A small image classifier, trained from scratch.
Data: trained on retinal OCT scans (Kermany 2017), 98430 training examples, 22.1 epochs.
Rows from block 6 of a small image classifier, named by matrix and row number. Rows with one number belong to one neuron. Each number is 50 + 15 x the weight over its row's rms, rounded and kept within 0 to 99. All counts start at 0.
After each neuron's rows are labels from the 100 images, of 14976, where the neuron reaches its highest value: "top examples" is what is common among them. Only what is clearly more common there than usual is listed. The data: retinal OCT scans (Kermany 2017). In brackets: how many of the 100.
# fc1: MLP up (model.blocks.6.mlp.fc1.weight, 768x384), inputs 288-383
# fc2: MLP down (model.blocks.6.mlp.fc2.weight, 384x768, transposed), outputs 288-383

fc1.309:37 51 61 34 66 50 46 67 50 44 61 52 63 55 99 37 47 60 53 46 38 57 56 44 55 21 50 51 47 64 32 62 47 48 52 73 21 39 53 61 45 32 68 70 37 34 37 45 52 21 51 18 46 32 36 44 41 44 68 49 55 62 42 61 23 39 47 49 62 36 37 47 53 60 31 44 47 43 69 52 75 52 38 36 50 34 44 50 39 68 51 48 49 54 44 43
fc2.309:58 40 63 73 42 55 47 49 42 58 51 68 02 47 00 83 58 70 47 45 60 64 36 56 49 68 53 57 42 56 63 49 49 52 47 37 15 50 39 47 41 71 46 40 50 87 59 36 44 58 68 74 55 65 60 59 45 42 34 61 40 29 46 59 50 37 50 54 59 50 54 56 42 63 88 40 51 62 45 48 41 54 58 68 39 50 49 65 43 55 55 47 54 50 58 61
top examples: finding: normal (99)

fc1.126:40 46 51 47 45 54 48 24 48 31 39 81 52 44 24 68 54 58 45 45 29 60 58 58 54 45 54 50 69 67 38 42 28 30 32 82 38 30 34 14 39 47 32 49 59 78 75 68 61 64 81 63 64 25 61 63 33 32 71 33 44 38 24 58 63 60 55 27 66 55 39 52 45 72 56 58 46 51 47 60 27 58 80 52 62 58 26 46 62 44 52 54 47 45 47 56
fc2.126:41 40 59 55 53 51 44 57 32 49 75 30 47 40 48 26 28 62 75 64 48 49 37 32 48 33 56 54 51 31 55 55 50 56 43 61 09 69 49 70 64 83 94 69 47 33 40 31 70 48 34 36 44 60 27 46 69 60 65 67 42 43 51 61 67 53 53 54 52 47 52 58 54 55 52 65 61 41 84 67 76 26 64 56 36 46 61 47 41 29 38 53 57 51 54 71
top examples: finding: choroidal neovascularization (83)

fc1.225:61 47 63 33 73 49 42 56 63 60 50 58 90 44 99 33 58 33 60 39 42 67 69 40 66 32 57 44 45 59 60 50 51 33 52 48 17 34 58 64 39 30 52 32 59 48 50 54 51 32 63 42 30 42 41 57 40 54 50 28 48 50 45 56 50 52 49 34 57 64 34 34 81 43 37 38 46 50 52 41 66 61 30 59 52 52 42 60 59 84 59 52 44 40 52 39
fc2.225:41 67 65 79 52 54 54 40 14 35 46 59 33 63 00 69 58 73 40 60 58 47 19 43 65 68 66 52 61 67 31 60 52 44 64 37 07 45 50 45 38 68 52 37 52 75 46 48 36 73 72 68 61 61 41 61 52 38 42 77 46 20 62 56 62 59 46 44 59 44 53 65 29 55 79 38 52 53 57 59 35 62 39 62 38 55 41 54 26 64 66 38 48 64 66 68
top examples: finding: normal (95)

fc1.174:31 61 74 54 44 56 33 47 11 40 28 33 46 39 80 60 51 52 46 58 48 55 40 50 32 55 46 40 43 63 54 54 50 66 38 73 99 33 47 36 62 56 18 88 59 31 37 63 65 37 31 46 49 59 45 71 39 62 59 66 54 46 31 34 25 65 45 78 40 68 62 43 56 48 17 46 43 59 61 48 41 49 40 51 59 42 53 65 35 26 21 33 36 44 43 52
fc2.174:61 38 35 50 50 51 62 54 66 55 57 61 66 51 30 67 60 40 51 41 53 57 46 47 62 72 63 55 63 53 81 46 64 37 61 56 14 64 56 64 45 33 54 00 51 64 68 49 26 46 80 65 37 56 78 45 52 53 35 32 53 53 37 54 19 49 56 55 66 42 49 42 49 42 62 38 41 45 34 45 48 71 43 50 17 52 69 60 36 87 52 59 56 56 36 54
top examples: finding: choroidal neovascularization (83)

fc1.459:67 50 55 59 42 67 48 43 15 44 59 19 20 48 17 56 46 63 69 75 67 57 44 58 33 89 48 56 48 44 63 64 37 59 54 31 90 64 52 40 64 68 43 91 38 68 48 27 40 71 36 68 52 71 52 51 65 29 28 54 59 31 49 55 73 58 45 46 28 60 62 38 41 47 57 33 57 42 39 52 23 50 63 60 39 38 55 41 45 26 55 47 34 53 55 65
fc2.459:41 50 57 54 58 51 39 54 61 43 45 63 57 54 00 79 78 29 38 25 52 54 55 62 44 81 50 42 58 78 51 46 57 50 39 49 00 27 62 61 40 47 42 06 68 44 52 67 59 49 75 47 46 41 64 54 49 51 50 51 44 43 46 53 48 50 65 52 53 41 36 53 61 67 64 38 53 46 55 24 65 69 24 51 52 56 40 60 59 99 51 43 67 52 37 49
top examples: finding: choroidal neovascularization (93)

fc1.116:54 46 52 25 67 49 51 52 68 58 46 58 78 57 99 31 41 63 51 60 39 57 49 33 73 42 34 58 49 51 28 45 30 46 70 62 04 37 50 55 30 37 68 72 42 44 52 44 55 44 61 44 56 29 38 47 56 63 73 49 58 58 57 42 43 56 38 55 50 39 42 57 43 39 48 51 38 30 52 72 39 39 48 22 60 33 37 45 56 62 59 66 35 54 53 41
fc2.116:57 53 62 69 45 55 36 57 37 54 55 63 00 46 00 71 63 58 52 42 58 63 51 62 37 63 48 47 55 45 59 54 53 65 43 51 15 56 40 48 41 67 42 51 53 79 55 45 45 51 51 57 47 66 51 55 44 40 26 58 35 49 55 64 49 38 51 54 57 50 46 59 57 67 93 45 55 65 48 44 50 52 61 73 47 52 49 54 61 57 40 44 46 43 46 59
top examples: finding: normal (100)

fc1.270:61 47 64 32 54 73 44 62 64 58 38 52 23 53 24 46 67 43 68 51 65 63 63 57 38 66 17 39 63 78 42 47 47 73 37 31 98 44 52 62 38 58 44 72 42 45 47 49 60 47 64 56 72 13 55 71 34 41 48 55 47 35 46 32 73 44 50 67 66 59 30 38 55 59 59 34 30 40 40 44 53 38 35 40 66 61 38 78 64 23 38 56 30 35 31 43
fc2.270:49 49 44 67 64 28 76 48 49 50 65 48 68 75 07 41 49 72 57 56 35 45 31 17 73 61 83 59 52 40 29 58 50 24 70 50 00 63 47 62 48 47 78 33 34 62 50 50 23 48 49 65 45 74 46 32 56 48 51 31 80 36 55 54 57 49 36 35 61 46 45 52 41 23 60 47 74 42 56 65 46 50 45 40 49 41 66 43 31 69 72 71 60 67 68 52
top examples: finding: choroidal neovascularization (97)