A small image classifier, trained from scratch: 98430 training examples.
Rows from block 9 of a small image classifier, named by matrix and row number. Rows with one number belong to one neuron. Each number is 128 + 32 x the weight over its row's rms, rounded and kept within 0 to 255. All counts start at 0. Numbers have three digits each. After the name is the row's rms in percent of the matrix's.
After each neuron's rows are labels from the 100 images, of 14976, where the neuron reaches its highest value: "responds to" is what is common among them; "colour at peak" is the nearest of a few named colours to the mean colour under the peak. Only what is clearly more common there than usual is listed. The data: retinal OCT scans (Kermany 2017). In brackets: how many of the 100.
# fc1: MLP up (model.blocks.9.mlp.fc1.weight, 768x384), inputs 0-191
# fc2: MLP down (model.blocks.9.mlp.fc2.weight, 384x768, transposed), outputs 0-191

fc1.483 211:145161168150140148078128179147119144094106150111152172134168184150082124166074180168090164118056169154094143165134182108101168122081143081119255146178132081132090139147124146157108159129104171118188083159099150007157129144121150094112159161079168138128078105120144091156136122148142113138182119000161098131149052142126102131195159134172065137150143123141137108116150175173203137143128144128133103127139105171121164118101119150139187150121090118087146144152132100153149119145151120098137118131136070129124120159179151123130167138110109106099140099094157097136129112140135154154
fc2.483 217:127139062121144123151154093114177115183149102151121129106089104147165147088195067071190106137182153145094098107135092174129142122167121124171131167106127178128197147082128145131115129128160131162098190116161128108138120115096119176150079078150084089180186150144114153139111124131117162153052172109115137110136211118136252161089092131082133170111111161118103142151099106106082131122121148121161184150000142072121138113133118093130068120134154128176109119080112134165127177092126116138083131123125146111133121141075099128107157145132117122171110110150120126118126192126132162133
responds to: finding: normal (99)
colour at peak: grey (80)

fc1.48 058:144137058136127145132114120101144087107085109142099111148147177095132106146122126169080160181079116148137135116116099199091171109129090115169095140137115112163127125117175125142150113121105109138166144134070122173142102066129066128135143103157097142137180140159150096161111159140162160112107070153110170135144173110098088141122214108091112086116154158047148105095136121136103142136098091122134124102112157126108096096129067127100110140097071120206152129141126097120091183062089097149132122085099164078126150136097122109123151143141080134126100091105097076196108107133119126148
fc2.48 052:083139143122141187127150138129132140044130134127193143137123119150103116142109123116135065097129107132101131133127137030114070187120151168086138131140172150073140178093081143136106103104127111099116163136159118112113118187112133145164167144090120113097035078103110168172108116178206127105149148158067050138091074170109221100157074138151135170118112129146133149109094114147142144121152137179093117146105120102202141098101124148102083082142171130128151116142086137136127100147153148123177127115154112195180105126124185135178116126154130108125060154132078144070155112127174104089
responds to: finding: choroidal neovascularization (100)
colour at peak: grey (65)

fc1.230 050:129171118163126208128107153113103140133123137111084131214075116118120117141164142121103091113112113138079112124053134142105044112127055114097101134115158080151161147156070129091132146072082124089154132196114152105124156105090168162127156183097128152131124133112122113102114110180130112190109189092118167110107119156123110140101074180140172122131105095104160098092146126190115085158119097110134106076124022129188077146112123151123108133140167102071140109124109134163123055114153129116077111126093136158150182080175145126113132193107213121121142127111098141158195120182107100062
fc2.230 034:145135130134164195168109117146129148078132103112143130076156142135136125104161152106119192119156119112126140092152115082178148136165175118184140180116130119160145108078102148107121167106157157180131084146143134157127108099131074109145113159198114096111074113100120183153128197151187138079094148140096136150142142094163141112152109132139113113121130148157065077103082108119079239145138194072124080179083148135070173180109105086129163112060068059117112061168169142123105171103089117115056159130132148139124160138136164105180136114140098109107135138139155126119145136098174087171
responds to: finding: choroidal neovascularization (99)
colour at peak: grey (85)

fc1.194 211:159136176155138153073131159162115131103122169125134159166172183162077139143088197153066149132054144158102139170134170108114165114076140102109255129183145067120084139142116115145103167123100171126172103136104122019161105160133152098114166160085161124146090110120155089162142130135151125132200105002146116143154045106138102131194177149167089100138146112148131123121142174149186149158144129137132101121142071179126166138108117152134177173125079103089139135175132105163150124143163118091124116136145069119104129156179154145133148119110106090094149110086171124155135098140125162137
fc2.194 214:123138062114136139138146089109175121189143097143122128104098099133165157096181064078187119134187150142075104118128082177131137127161108135166131174097114183143200152086131158134105128112159121151116185115161140106133136099091100171135075075155086089182186146147100161149115137114129161164047180114106127113135211122147217153093084145090134158105116149126106137155098099110101112108119140117153178138006148076118151111126125094133048128136144140194110129077116120170120170093132117137089130124133151112128112139074099116101157147130126119174113107145100105124135194112130153138
responds to: finding: normal (98)
colour at peak: grey (85)

fc1.569 058:139161135155113127109121162177117075181129098109158156152187128099176117186055145202173186154136163159108130047165104128087153108118119082152158123139119088157103115144144139180116113090125124180158105108141082138111186134108102137164119166146161182168081120180133107134080167125138116083160108191162127108109114131187119169135132108133088170120077127092139167147119071140120128160121159139141143125078111130110163134152116099116103083128060177154081141149141101145109187108148094142238144118152123120100208176139175128135158104111167169161109087126119115174144061023033108089
fc2.569 044:126166155132146170128103128146131189113109139100151134089071138162090117095203106102108096073139128094110125098141189138153145143153140173112150122194138151021133136137162144135107166127122064095158209192121163143143120158132126138151148148137032119108177087103163116130099107122129126149038131042095134117128181148117135112130127134134131157157138160128134120125159125180076084167080093117102127102103165181149088119140114168137117036121154113145189120186132146153128108116124138078067151113140136201157087109162104113177099138138163155142076120141138078132166188184158169151
responds to: finding: diabetic macular edema (51)
colour at peak: grey (79)

fc1.335 186:155108158119110128078142161130119111109105162114166158160156154153097121143096184154095145124092151151125111154135177095116136125095138099126255123175161071111065140125132108152111178115095173127167069132087121033157119162141156093114162150090138129128078091104136092144142112131141110154221104003153105151160025116141091113176189141154097127132141123143139099128157163149167165154140142154130105133162082183143151103128126144120196153119084111100127140163144103144130117135156108097130116132136074147097131151180138133128164120124109107104149115087162130143124082149149144156
fc2.335 170:112145066125135137121135088118190122191130099162103122094107115146163155085165081093171127128183146155058119124128089196116144123157108117159131169096110202167204149101133158126105120112168135156102187120156123103122140109082106183135073087147086104177196143147076144157124130127126162162048177120109130126147214133151176165104095160089129169100120142140115125155103097119120110106134130106156158141046146080124128116138142096128065131134130158200112129085105135175122158089122130146091134125124136104117107143081114123095159150151120124183116082131094104137131212120118157141
responds to: finding: normal (96)
colour at peak: grey (49)

fc1.464 050:073121096115044147124105076083198130078125172171087104112168119131123095122090100130143149104116122163163159146127111160103166091075121086223139130156103092135141161127027152123139129152155096114121114171158114139142113161109132141153118164124105133089067096118127083126141129135110116110133166134170114140138155100109138145143142086142082121085144067124092135078147119091087188084142089175135154187151170074187146138105032092153111111105102152101087060121126114129169129113084168131126130083148102088073143133151082070037148127154161164099121103138041130140036100159169049100
fc2.464 037:143086167144081120150128131081145104131116134152133156068148158134103108132145081112120118188158137092132175120151134127123134157210133140089142127148155091091187148091174180107107180159127163121155151116153092107119137090168131104093163029140149163100157153171182162179125102130134051152100099109141134138124166159121093132138162114074115057119090183105142134155113146117107155110155080054120068107128163085072180138148129113118107152111149129097138177102167155099085135126154104115065143135147081149168139127129102145121138123185124180114198150138213157078183137106121202130
responds to: finding: choroidal neovascularization (83)
colour at peak: grey (60); white (28)

fc1.299 052:164164116162111127097120130129154110118173135137104142088138128176120100077104103153092133116136131207091116099087142147117144135096110119126090166125158093107140062087155127130103120081130104172126072126122133163088176148161150161130161156117151197162125151126084181102168197137160130150171122152142140096138117137158168150096078134107145108140131195109141142145138133086174112126169142108121161089110147094142081156174102085166117111118083109160115077110137145158112165113124118021134172042122156065120111137113123136119162148089079140168140147212149150150114087101137153151
fc2.299 039:089114135108131152116109144146089131106103162136156137093111122132067095081158125111128137141106118109118137151136117077145140139151144204114134110200167109113144216196142179229151173169135068148160173142101131131104118162080086131159093134184056049095155124094069146085114111093154106106123100087112088134108154180111148107173113126152102132155154114162172133087146148135098114206142171108119090032137146171181150124081139129170106074102174104138140162149133138142126131105171141180159103141138104129181104089126096083159149109116141129164060122171132102063125126094153150112
responds to: finding: choroidal neovascularization (90)
colour at peak: grey (89)

fc1.388 209:131131167121143146070119174154133165092100147113132162130150165137086115136052211145081162146046136126104164147120162067083150124072154113109255128163150102131082133127132103137128153137109160095177071137107150009161143161113168107124166162086146139131063122126157118162127128147149102138184129000155103130139029135143099130187159131180097107149140112118124122116164169166203128132140152136143095125160095179117147112116101151134162146121104146093142138161123108138132129153143124087147071129137076141136128148176169116141141126089138111111142123110143110136117091144144157102
fc2.388 196:154149065124130127160159099108159105172164120132124123125095135146164167113211073079197099137174166146093089112135116186123149119157122112167128164128146157099202144100123148151114140108144142163108191115164127099152115107123110151142092073151096091163181139141125143130133142116117163156048157110120144115147215110143246162089113132077131159103106163134109152158098128117078145122116126124175194147000141085112154113126130090146061118140150106178111135087126123174134164097121089138062147119126150133117128148076068123134164136140105127152124097148140142122131194129146174151
responds to: finding: normal (96)
colour at peak: grey (67)

fc1.516 046:153159143152175104114139150122124105180083140148126162142133152114097113130072107107136110164148051115115081112100096156088090118080143119081182159159113128116118097137090127100117131116134083101113167108121121128136091137153172097149174130062098053131108139130170129124085170183095061153171138113120120114110069163179149195099117192140130105089144129179111110125084072164104039134156099132191123084145126092149109117134148101154130114189098093129178110162121080118173096123138105092173131084175089125125085130116152126124108168138089104130135182136156114112182090106108132107
fc2.516 033:142190170127142142150186143090144133144103105124048088120074144121096090086155119140134151103110150094152140070144083118138164162130144146178135071149115160119161109173116158149162110188115133172132098088185216153122112117157111138169117119158130145136202104156144121169094136125113200125165181119119120120109165127087133098114105101174118160105149172131162236096219144101126138172155117107166101156128122183149162107158093132083120129190098115089174155164204050138097118101092138160063143130148158177153108163132048109093102165141102102098084121072135130124111173156152118093
responds to: finding: choroidal neovascularization (77)
colour at peak: grey (81)

fc1.597 048:177147157117130146106160124148184115136134150152173131094116122144160132112122163113126130111136095123166111095076084146126123137084149119176127055108162122085124164115136163143142081149179102107133125143152185167169080142176158137070122139130147145112116117166105105097116068110109180106166106078125105118090130212150097163093109125072107167098099141115090149116066091120062105162145120135125079141090144127143118056176180146123172093127133077139128174158126132112131072175094027143173060141072101183106112127135145143029107150144120070103153143143121140162179120111079172121
fc2.597 033:125187152153142174118101106074173113045142117160117118107092149081111097098122084175133107223139161178172128129112104134100149112136107167120142089150068078057144135205207176180163138125120093109100165097113168142131114083159158116156098073123089188113239132139112161132126075133116087073114144093115123165148129104137115099109138169184136113156131160114160139086101124144096138154096098162217206172107124118135088130137180155146094097123158125135104088144112116128115136074100176125144105115161073091096173136144098141102142146115157154144113090089146142127133183142194136167
responds to: finding: choroidal neovascularization (67); finding: drusen (28)
colour at peak: grey (81)

fc1.84 211:132140176144121156073108186160122143076094163127146152158171181163100143157066187168088172129067158165096164170129169122094169117102151098109255131191136082138100134166130133155098152134099149114175100124107136000158116153114159118125165153087153134122075091119153118153149128141164128145176121000156107119150057119141092105191171155177094118135145118139146121108129181169185130153147131116133110118140093172124139121101097152134178165128119129093143131180115100150164120130149122106140117126151069135107114160186159119147126115095099096086141090097143099141131100155144166160
fc2.84 217:130142061122132127154154088109175114179163103134125133100086109134160147095198074065195110143176148139089100114127084158124137130159124136162138167117135185127191157082133156130115147125161131156108190127155132102142129123104117170136082075161077091171173149148110165140118117123115152149056174105112132112135212117145252141106085129081136154101114155123107143147108117104086142112116146121154175140000157075110140117135134096143064102133163126182113130078106135166121167100128107134074136120125145118131132135082088122113160146142117129161122119151123118117128196121126161135
responds to: finding: normal (99)
colour at peak: grey (79)

fc1.473 062:169158109104134129117110158088143080177147124116148115071160196163132123127110131162135147155097161152100112112130172204083161135176146140165061150095147103130160103097137121106122143133045132187158119124127124146133144079123129075155103077162155148121190125130055103131064104107082162171129082166134081138125141099102134154088156110071101131119159171147137159138134165173123117120166153162117129102141164094105135186139113094144086152104108165148074105113142064105114099099126111176059136095110109081134161107113066124148120144130126103124134095096125085084103095130155194137
fc2.473 064:068120152109194115126129103137130192049110123132173184126106110111067093110140158074128139155129087128088155111073100013137096155131130106134098144102176115140085171129134117125119129140190126107116124173092129122147128189113133200119161202066087113134072096152122143115090152137172115118193132118073101171140075165133165110163096136194144163070102113102124092100133107141196155099103151169098074118078123155161104121092130167106113120100165120079175109177088133164115114130132188103153097128156147209139128113155190129081160131149155095154114147151099168121113146127137104140
responds to: finding: choroidal neovascularization (96)
colour at peak: grey (76)

fc1.754 053:170114139099079114134140088114118092085174132181139091190106121149076134152178163126138103113100161185170175162146138120137126162200201143129138105154146109120176082112149125138137028120176165091115124135135085118045107080115090128087159081169098158140135118114139175178083142129125131150151074133121118140125158127190118024170081159168157131143145085172119149135065072151125106152160131103075118146119109147210170118153134078140139165084188117121061136177134149063105182121129134167172117130137123122089162144094082181092121120125128093074116128126107141118101091115111118198
fc2.754 037:155124047168172131148039080137143093123148092133103114087145124143109129103081121127110136145165076147133151092078122136097184072166114177064103153092073128161073159119107138117144172162128105195168107114118180046173180100122083119140144134143143145102179121175127042085120086127125117122104154136146114118159104069107126180149147121134127140150152129065073106106124112116138174130129125146165122125070160142037146096116118102081166106148100168133184153134120164113121101131140127124082117129081060167152129138161111136106155094099118118094111088129136144147140145148106162091
responds to: finding: diabetic macular edema (36)
colour at peak: grey (56)