{"image_size": 40, "translate": 0.12, "norm": "layernorm", "hidden_act": "gelu", "qk_norm": false, "layers": 12, "pooling": "class_token", "beta1": 0.9, "max_grad_norm": 1.0, "batch_size": 128, "epochs": 22.1}
Rows from block 6 of a small image classifier, named by matrix and row number. Rows with one number belong to one neuron. Each number is 128 + 32 x the weight over its row's rms, rounded and kept within 0 to 255. All counts start at 0. Numbers have three digits each.
After each neuron's rows are labels from the 100 images, of 14976, where the neuron reaches its highest value: "strongest on" is what is common among them; "colour at peak" is the nearest of a few named colours to the mean colour under the peak. Only what is clearly more common there than usual is listed. The data: retinal OCT scans (Kermany 2017). In brackets: how many of the 100.
# fc1: MLP up (model.blocks.6.mlp.fc1.weight, 768x384), inputs 288-383
# fc2: MLP down (model.blocks.6.mlp.fc2.weight, 384x768, transposed), outputs 288-383

fc1.165:078126127144135139111163113117113071137086146147119120097132141092124149111083150117100090109094142097149100125093137075108088135113110123113100116178103114050164069163082102117144123188159170197129111038108129131157187148093146178067151126176126110144150077181170171089076154180106111120
fc2.165:211109049163147108167059118093143130121105164137127171126050060112152110129122147151144132127170085181123080156157113145116100152054153122145127080140127147166103177092147191121089150138139142136092160153129120079094118127161115128155170071129162101106116136160181075140091154126105081124
strongest on: finding: drusen (27)
colour at peak: grey (65)

fc1.151:143118167086197128105144153138148156214104255116155094143101124155152113151085140123102174118134131102113129056071144193099095132114150113102159106080167097090096111131112126125128121119113152136116133096153103092097186121099117114122151120180142082156143096108150120224154132152121135103
fc2.151:125148142182109143140112072107112145065145000187140176105145155128086127141159143135150159111133136112135098040120115101098172117113135189137118111167175178159150136146131091104177111074132140156136135119138138137166085141204103123151129124097139128155108124105140105152149107130142155176
strongest on: finding: normal (97)
colour at peak: grey (86)

fc1.709:176099146153137199137122170142104161131124120130120168169118113146115139161131123127115168107054106108169109002143146123037113130101122158179120137160181188168073168132162099135138175109097113097090129157149136109143061102173129106105088182130116085107126116087107122201151168102204144162
fc2.709:075175149137125109094126078104125128117143113111131148120136163126131139131086139138137142108164155150109136073108125115141175137214164131068131135127099094114150066140122143156200078120176157151176122136116146122165151139144124140138146139130146134153173101129107121137104099096091168135
strongest on: finding: normal (100)
colour at peak: grey (78)

fc1.227:127152167120180137115129127139162174204121255112118125131114133144157099173073157154096142098138121098109105100097120150107059145157130148110116079078159123119121091110134136133095113135129163087134110110135099100095142101110093099133149131176107100108126109121125132145156134146152122118
fc2.227:126085147186099143107111079127132163044133034188104133125132158147094142128199134122145144124140142152114129075132115155123179103114118190133121124134145160155140137128107118117194097092116124154126157127121118128118128177184109117139130128090120149158115113106143068120146121139142144171
strongest on: finding: normal (99)
colour at peak: grey (75)

fc1.476:180144170115107174108125173088108178112151030147138101124084121149173103130135134107167151133111106137163112074101103097094078085081145157146152132101192188144039158129132137143163112118047105091135159112143130103073120156169135119132117070097160097118164068053152096114129136114165079104
fc2.476:100136117127135132142106059112127130127161114075098138162167148130122116150091141128103082119157117146155160074113122155153163206200131121085123144170071080135156066092146154158195126096176138171131108166117130105186103100112137164126120165141112155131158161152103104104096159108134231156
strongest on: finding: choroidal neovascularization (99)
colour at peak: grey (66); white (33)

fc1.568:136076092177150135149057137129133139084139085118129163135174157182173082153204137110078133113138113142138097130123118184119074150155154101088115147122156120163125190136122137138078175161139122086114103142144115146100125133183101132134139149134079143148179128096163122201059108123215152109
fc2.568:106158102114077148149141108141119143145131123090142070110117172120168128110077119103186133095170147160107117080092132107163140117077124078061160130140088091106104066170159157130238098132201123163177137122164135151130146155110129127175133124161144126189108121137073079137082120125138153075
strongest on: finding: normal (94)
colour at peak: grey (59)

fc1.60:174133126130116176116101173136123153054106010154108090103075107166137121160117102089135161075098143123127074064079188095099145097054152175118139166104229180137072160121116137121115135092072160141097135120165121105104137144231123105154172082147150067116157114051151091160113092169147102108
fc2.60:081126150114152121141108089125123139136155113083122159134178147136101108123096135169108103106160118155150132090121105141138167197201122124088127112155063078121139041136136115156191136106190127154158082134112151106178107096114134144111129169124101166121151114134092107081105142099125205140
strongest on: finding: choroidal neovascularization (92)
colour at peak: grey (71); white (28)

fc1.252:128118167119139170102129143126116181134126022162145093113074140172124110171147114125144144075103109136092131057090131136103146110060134115134130186094146189183039152139087140113187121087097133115125161132169106078112151161149094108133134096117090052119182135047144078136148144171118122155
fc2.252:087159154135144117147119101128135156133123118097120199148168110110100122143099126154093127080147113129170149121116114112117141139171133124105111116178101108110144072114110129162187129122157173138147109117143151132183123110111132136150135158128114152148158110125125127133130133095134175118
strongest on: finding: choroidal neovascularization (94)
colour at peak: grey (63); white (36)

fc1.219:163102146111145160116147163150096134070129052132169127148116165152162142112157057107148193109113119144094088229125135145095157104161105127145128153119162132171055117159099129093153105078114080163116113155168144088093129140151085077101111125147103112107169157111198143072106134076096095104
fc2.219:132125126165154078182123133124153124164174011106111164141128098122089066175153198138136108092141129064171124001152113146119117185092103155121128084122120160123174116101138126128091185105141131152126096095133120137153106075149132171119146158134132125095128100166115086166183157161172173135
strongest on: finding: choroidal neovascularization (97)
colour at peak: grey (74); white (26)

fc1.271:122110120102105126125104164124176135139154130131130146142119158076128114135118099055178119132083133112152145122114099059131155123073133167150125143095108135127088112182133104106097127157118130099044119136125112087124139145162142141133199109150102135131091144126110144104105151183119075117
fc2.271:149151130137082129146189102157056087145107088053114128162117126141095112132095077121121111103141136146118154086114060126095148108164105106146085123153103111108107055109164106126153157121142115160181131165145168183168071115117070167139153143145124147125167137152136136083107129142156213151
strongest on: finding: choroidal neovascularization (99)
colour at peak: grey (78)

fc1.738:148084142156133106195148147137089093064181070109116189163189090141111116147093102177116163157143124087125126129167099119124154110144158170110135155140127133168092106115101126077121147109152100117064109122121139127086098144091132153076153107111102163107154172137045120090190135097142148147
fc2.738:103205132053072128106122067144096095169143151077102067125100156130149118116158120105168096114134170169131096091061163068135105163058149046085113202116103099119085117133199141149170100128192129187172133108101143118145163129128142103167206103128184087096096118135122114112120094194134122151
strongest on: finding: normal (99)
colour at peak: grey (87)

fc1.300:127118136076184125143103152128146149218109255100123134160128115169123120167083125140131145124128146097140155052095143156109090162134132122119129123074144087137100116106129135158141137155147161129120124111162083082135140118099131154102144137181129106127126083135095110206139144152126119116
fc2.300:142148161173111148112127108140117170034144000160150169116122143142117153122165134142136131099147127140126126042120115106112187109124139173138128096142145160129158116159111107103182098080146148142144126130149129119159126152223092113164111120106121138166122136120146133147142124106126146137
strongest on: finding: normal (99)
colour at peak: grey (64)

fc1.731:162139174061125099119097073178105166108105145151064095151121128119095097171147112128064117088162103088109129150111158088059121086158134145119126162123139130133107132109147088110114105162041096123111219099168107130083119182123134153166119146172109154086082083114087154157157123161142103131
fc2.731:142115147122069132115044092144133153088132108140131178158141148110128121086102128127130152145153163197139148165173144179165179222104133166158097180139105154061099147156057106181152154118130128124149044161136122105094171131141154101112125143087112091129095085154118108107145113123158169022
strongest on: finding: choroidal neovascularization (93)
colour at peak: grey (67)

fc1.306:140124149106148168129136160159123157068117060135150124168103161141161138108177055118153189102113123160100077238119129149098155109165114120125140158121160114158063102159090133111150123108109096168109129155167121088089129141160100081104116119158121107105173145102187157077113117075108083118
fc2.306:136137115163160082183117128129152125140178006090122153155140090125085062181125204128140103103146120056164113000152123153140115181090121161133133089122137171124167117101131130121080190100146133149129103104140131131126131068163124167127146152123138112102132117161112090170192170136158169130
strongest on: finding: choroidal neovascularization (97)
colour at peak: grey (74); white (26)

fc1.491:127119132104191125115141145119152163158125255089152129131110103158150104174065124114151152089124129120144150035091164154085067141132120107088136116096144083131105101114137124147113121157131159050114117128147105091137127132097115104082139125165159094113122100132144106178152142119123114087
fc2.491:130124145169113148101109079132137170055114000200128154111118162142091149117170121145123130132130133134103121035125089129120176099112143202158103120136156177129149144135105106100189102082117138141108150139136132132141121155196133136169131126106114128146091127129158105137127116159131143178
strongest on: finding: normal (98)
colour at peak: grey (77)

fc1.386:155098128105115188126117132141112156084129071115122140116122141198138120163148124147150135079118134107130145029116137140064121106046132147127111162100183156154034193110123098143162139092063135113121125178161091072118091125148107131150122144149119054129158139101112114175139152136129138104
fc2.386:074178161137129107105103104119127133134115122105126156134143131117108125127079125145104115078153128138137139089094117128121170161215158134083163110135081078102139049129116158158202092139164152130146126135128154125158146135117141131133141132127119145141166097127113099134112129090103149129
strongest on: finding: normal (96)
colour at peak: grey (77)

fc1.360:115119139104189121128147150130139163170150255097148137152119102158150089174064114115132166076116120134136146050092146149109084159145114131101120102096165101135082110133142124152134115148136156062138116131146114079137130124094106115110114134162138091137134085090109123180131151110118114098
fc2.360:142115135191120148109126092133144159027110000199128155128116153159095157117164132140129146149128142130096125053142091122131181093120131186140103110142166174134140150135104108095167120104114146126111145135151119125127116154193110132167135120118131143170089110134150106136137117141126131164
strongest on: finding: normal (97)
colour at peak: grey (51)

fc1.749:173098140175147158103119127152060123049124005137124119156135162161091138072151100145111161110092157144116105238129071139109161119178079168142097135144132156120100159152104090067120150083117099165109117135160138119126115111163132106118094131090104117092177124118170159072123134072082115138
fc2.749:109176156116166097115146137126178135215138000153155075107106120133134117126190163104135131133159144110104130023090138136152119134032182086121135119107133123091136110115123164135118154109139134155148172091135137145128161123114139158107169119170163092126129124139136096223143112183151107132
strongest on: finding: choroidal neovascularization (98)
colour at peak: grey (53)

fc1.764:138116155085199111107145144129137137213131255116138106140105115156149122163075127119112161115136140125115128077073139170103095128130145107095142112069140084086124081134111139132127126130133155128127142098171122093118171134089122137115153109176123085137134097123128101199133130125101127101
fc2.764:139137145191120153124104081111104141064128000203142175121136164134086132133176144122147139103130139123127104049110096120107183113103120191136112097169179172163154133132128105092176113061114151160135132126121108131140091150202112128136131125088125133156092129113144098132134099126138148186
strongest on: finding: normal (99)
colour at peak: grey (89)

fc1.345:171124157111146163125162169164121170069119053140158134154114153155163129098173065134131190101124124183116073210104110158095162128144114162113138123112166124148080119161075124117156142098117104155116139129164108077103143132170098085120120112148109100115158131099200138083137131075098080116
fc2.345:145122112162140085167111137137137121139171000115130126128135090132096059172144198126143101124136107069158130003157131155139109189101117165134148122105128166139151145103143124126090174106140123175129120100140123136115130067156130171114167129122150115105144136159126110166192149128146171132
strongest on: finding: choroidal neovascularization (97)
colour at peak: grey (78)

fc1.548:183092136155147153116095125142067131034137000141129116154133159155124137091154094139105154133088139128102091238124075127094136125181087170150111134120138186116110114158113092068140155087105070192123111119140112109131105105166127098123096128077108147115171129126170166086134106054089144124
fc2.548:108157150111159120119157124108170127216139000136140078114110120128132123125178163105134145115165147124088123003098134124132126130035190097088138123103142100090127109125138155144130158123147136173150177077149130139122148127097137162112171115165151108135112122125113095214140135186149138135
strongest on: finding: choroidal neovascularization (97)
colour at peak: grey (57)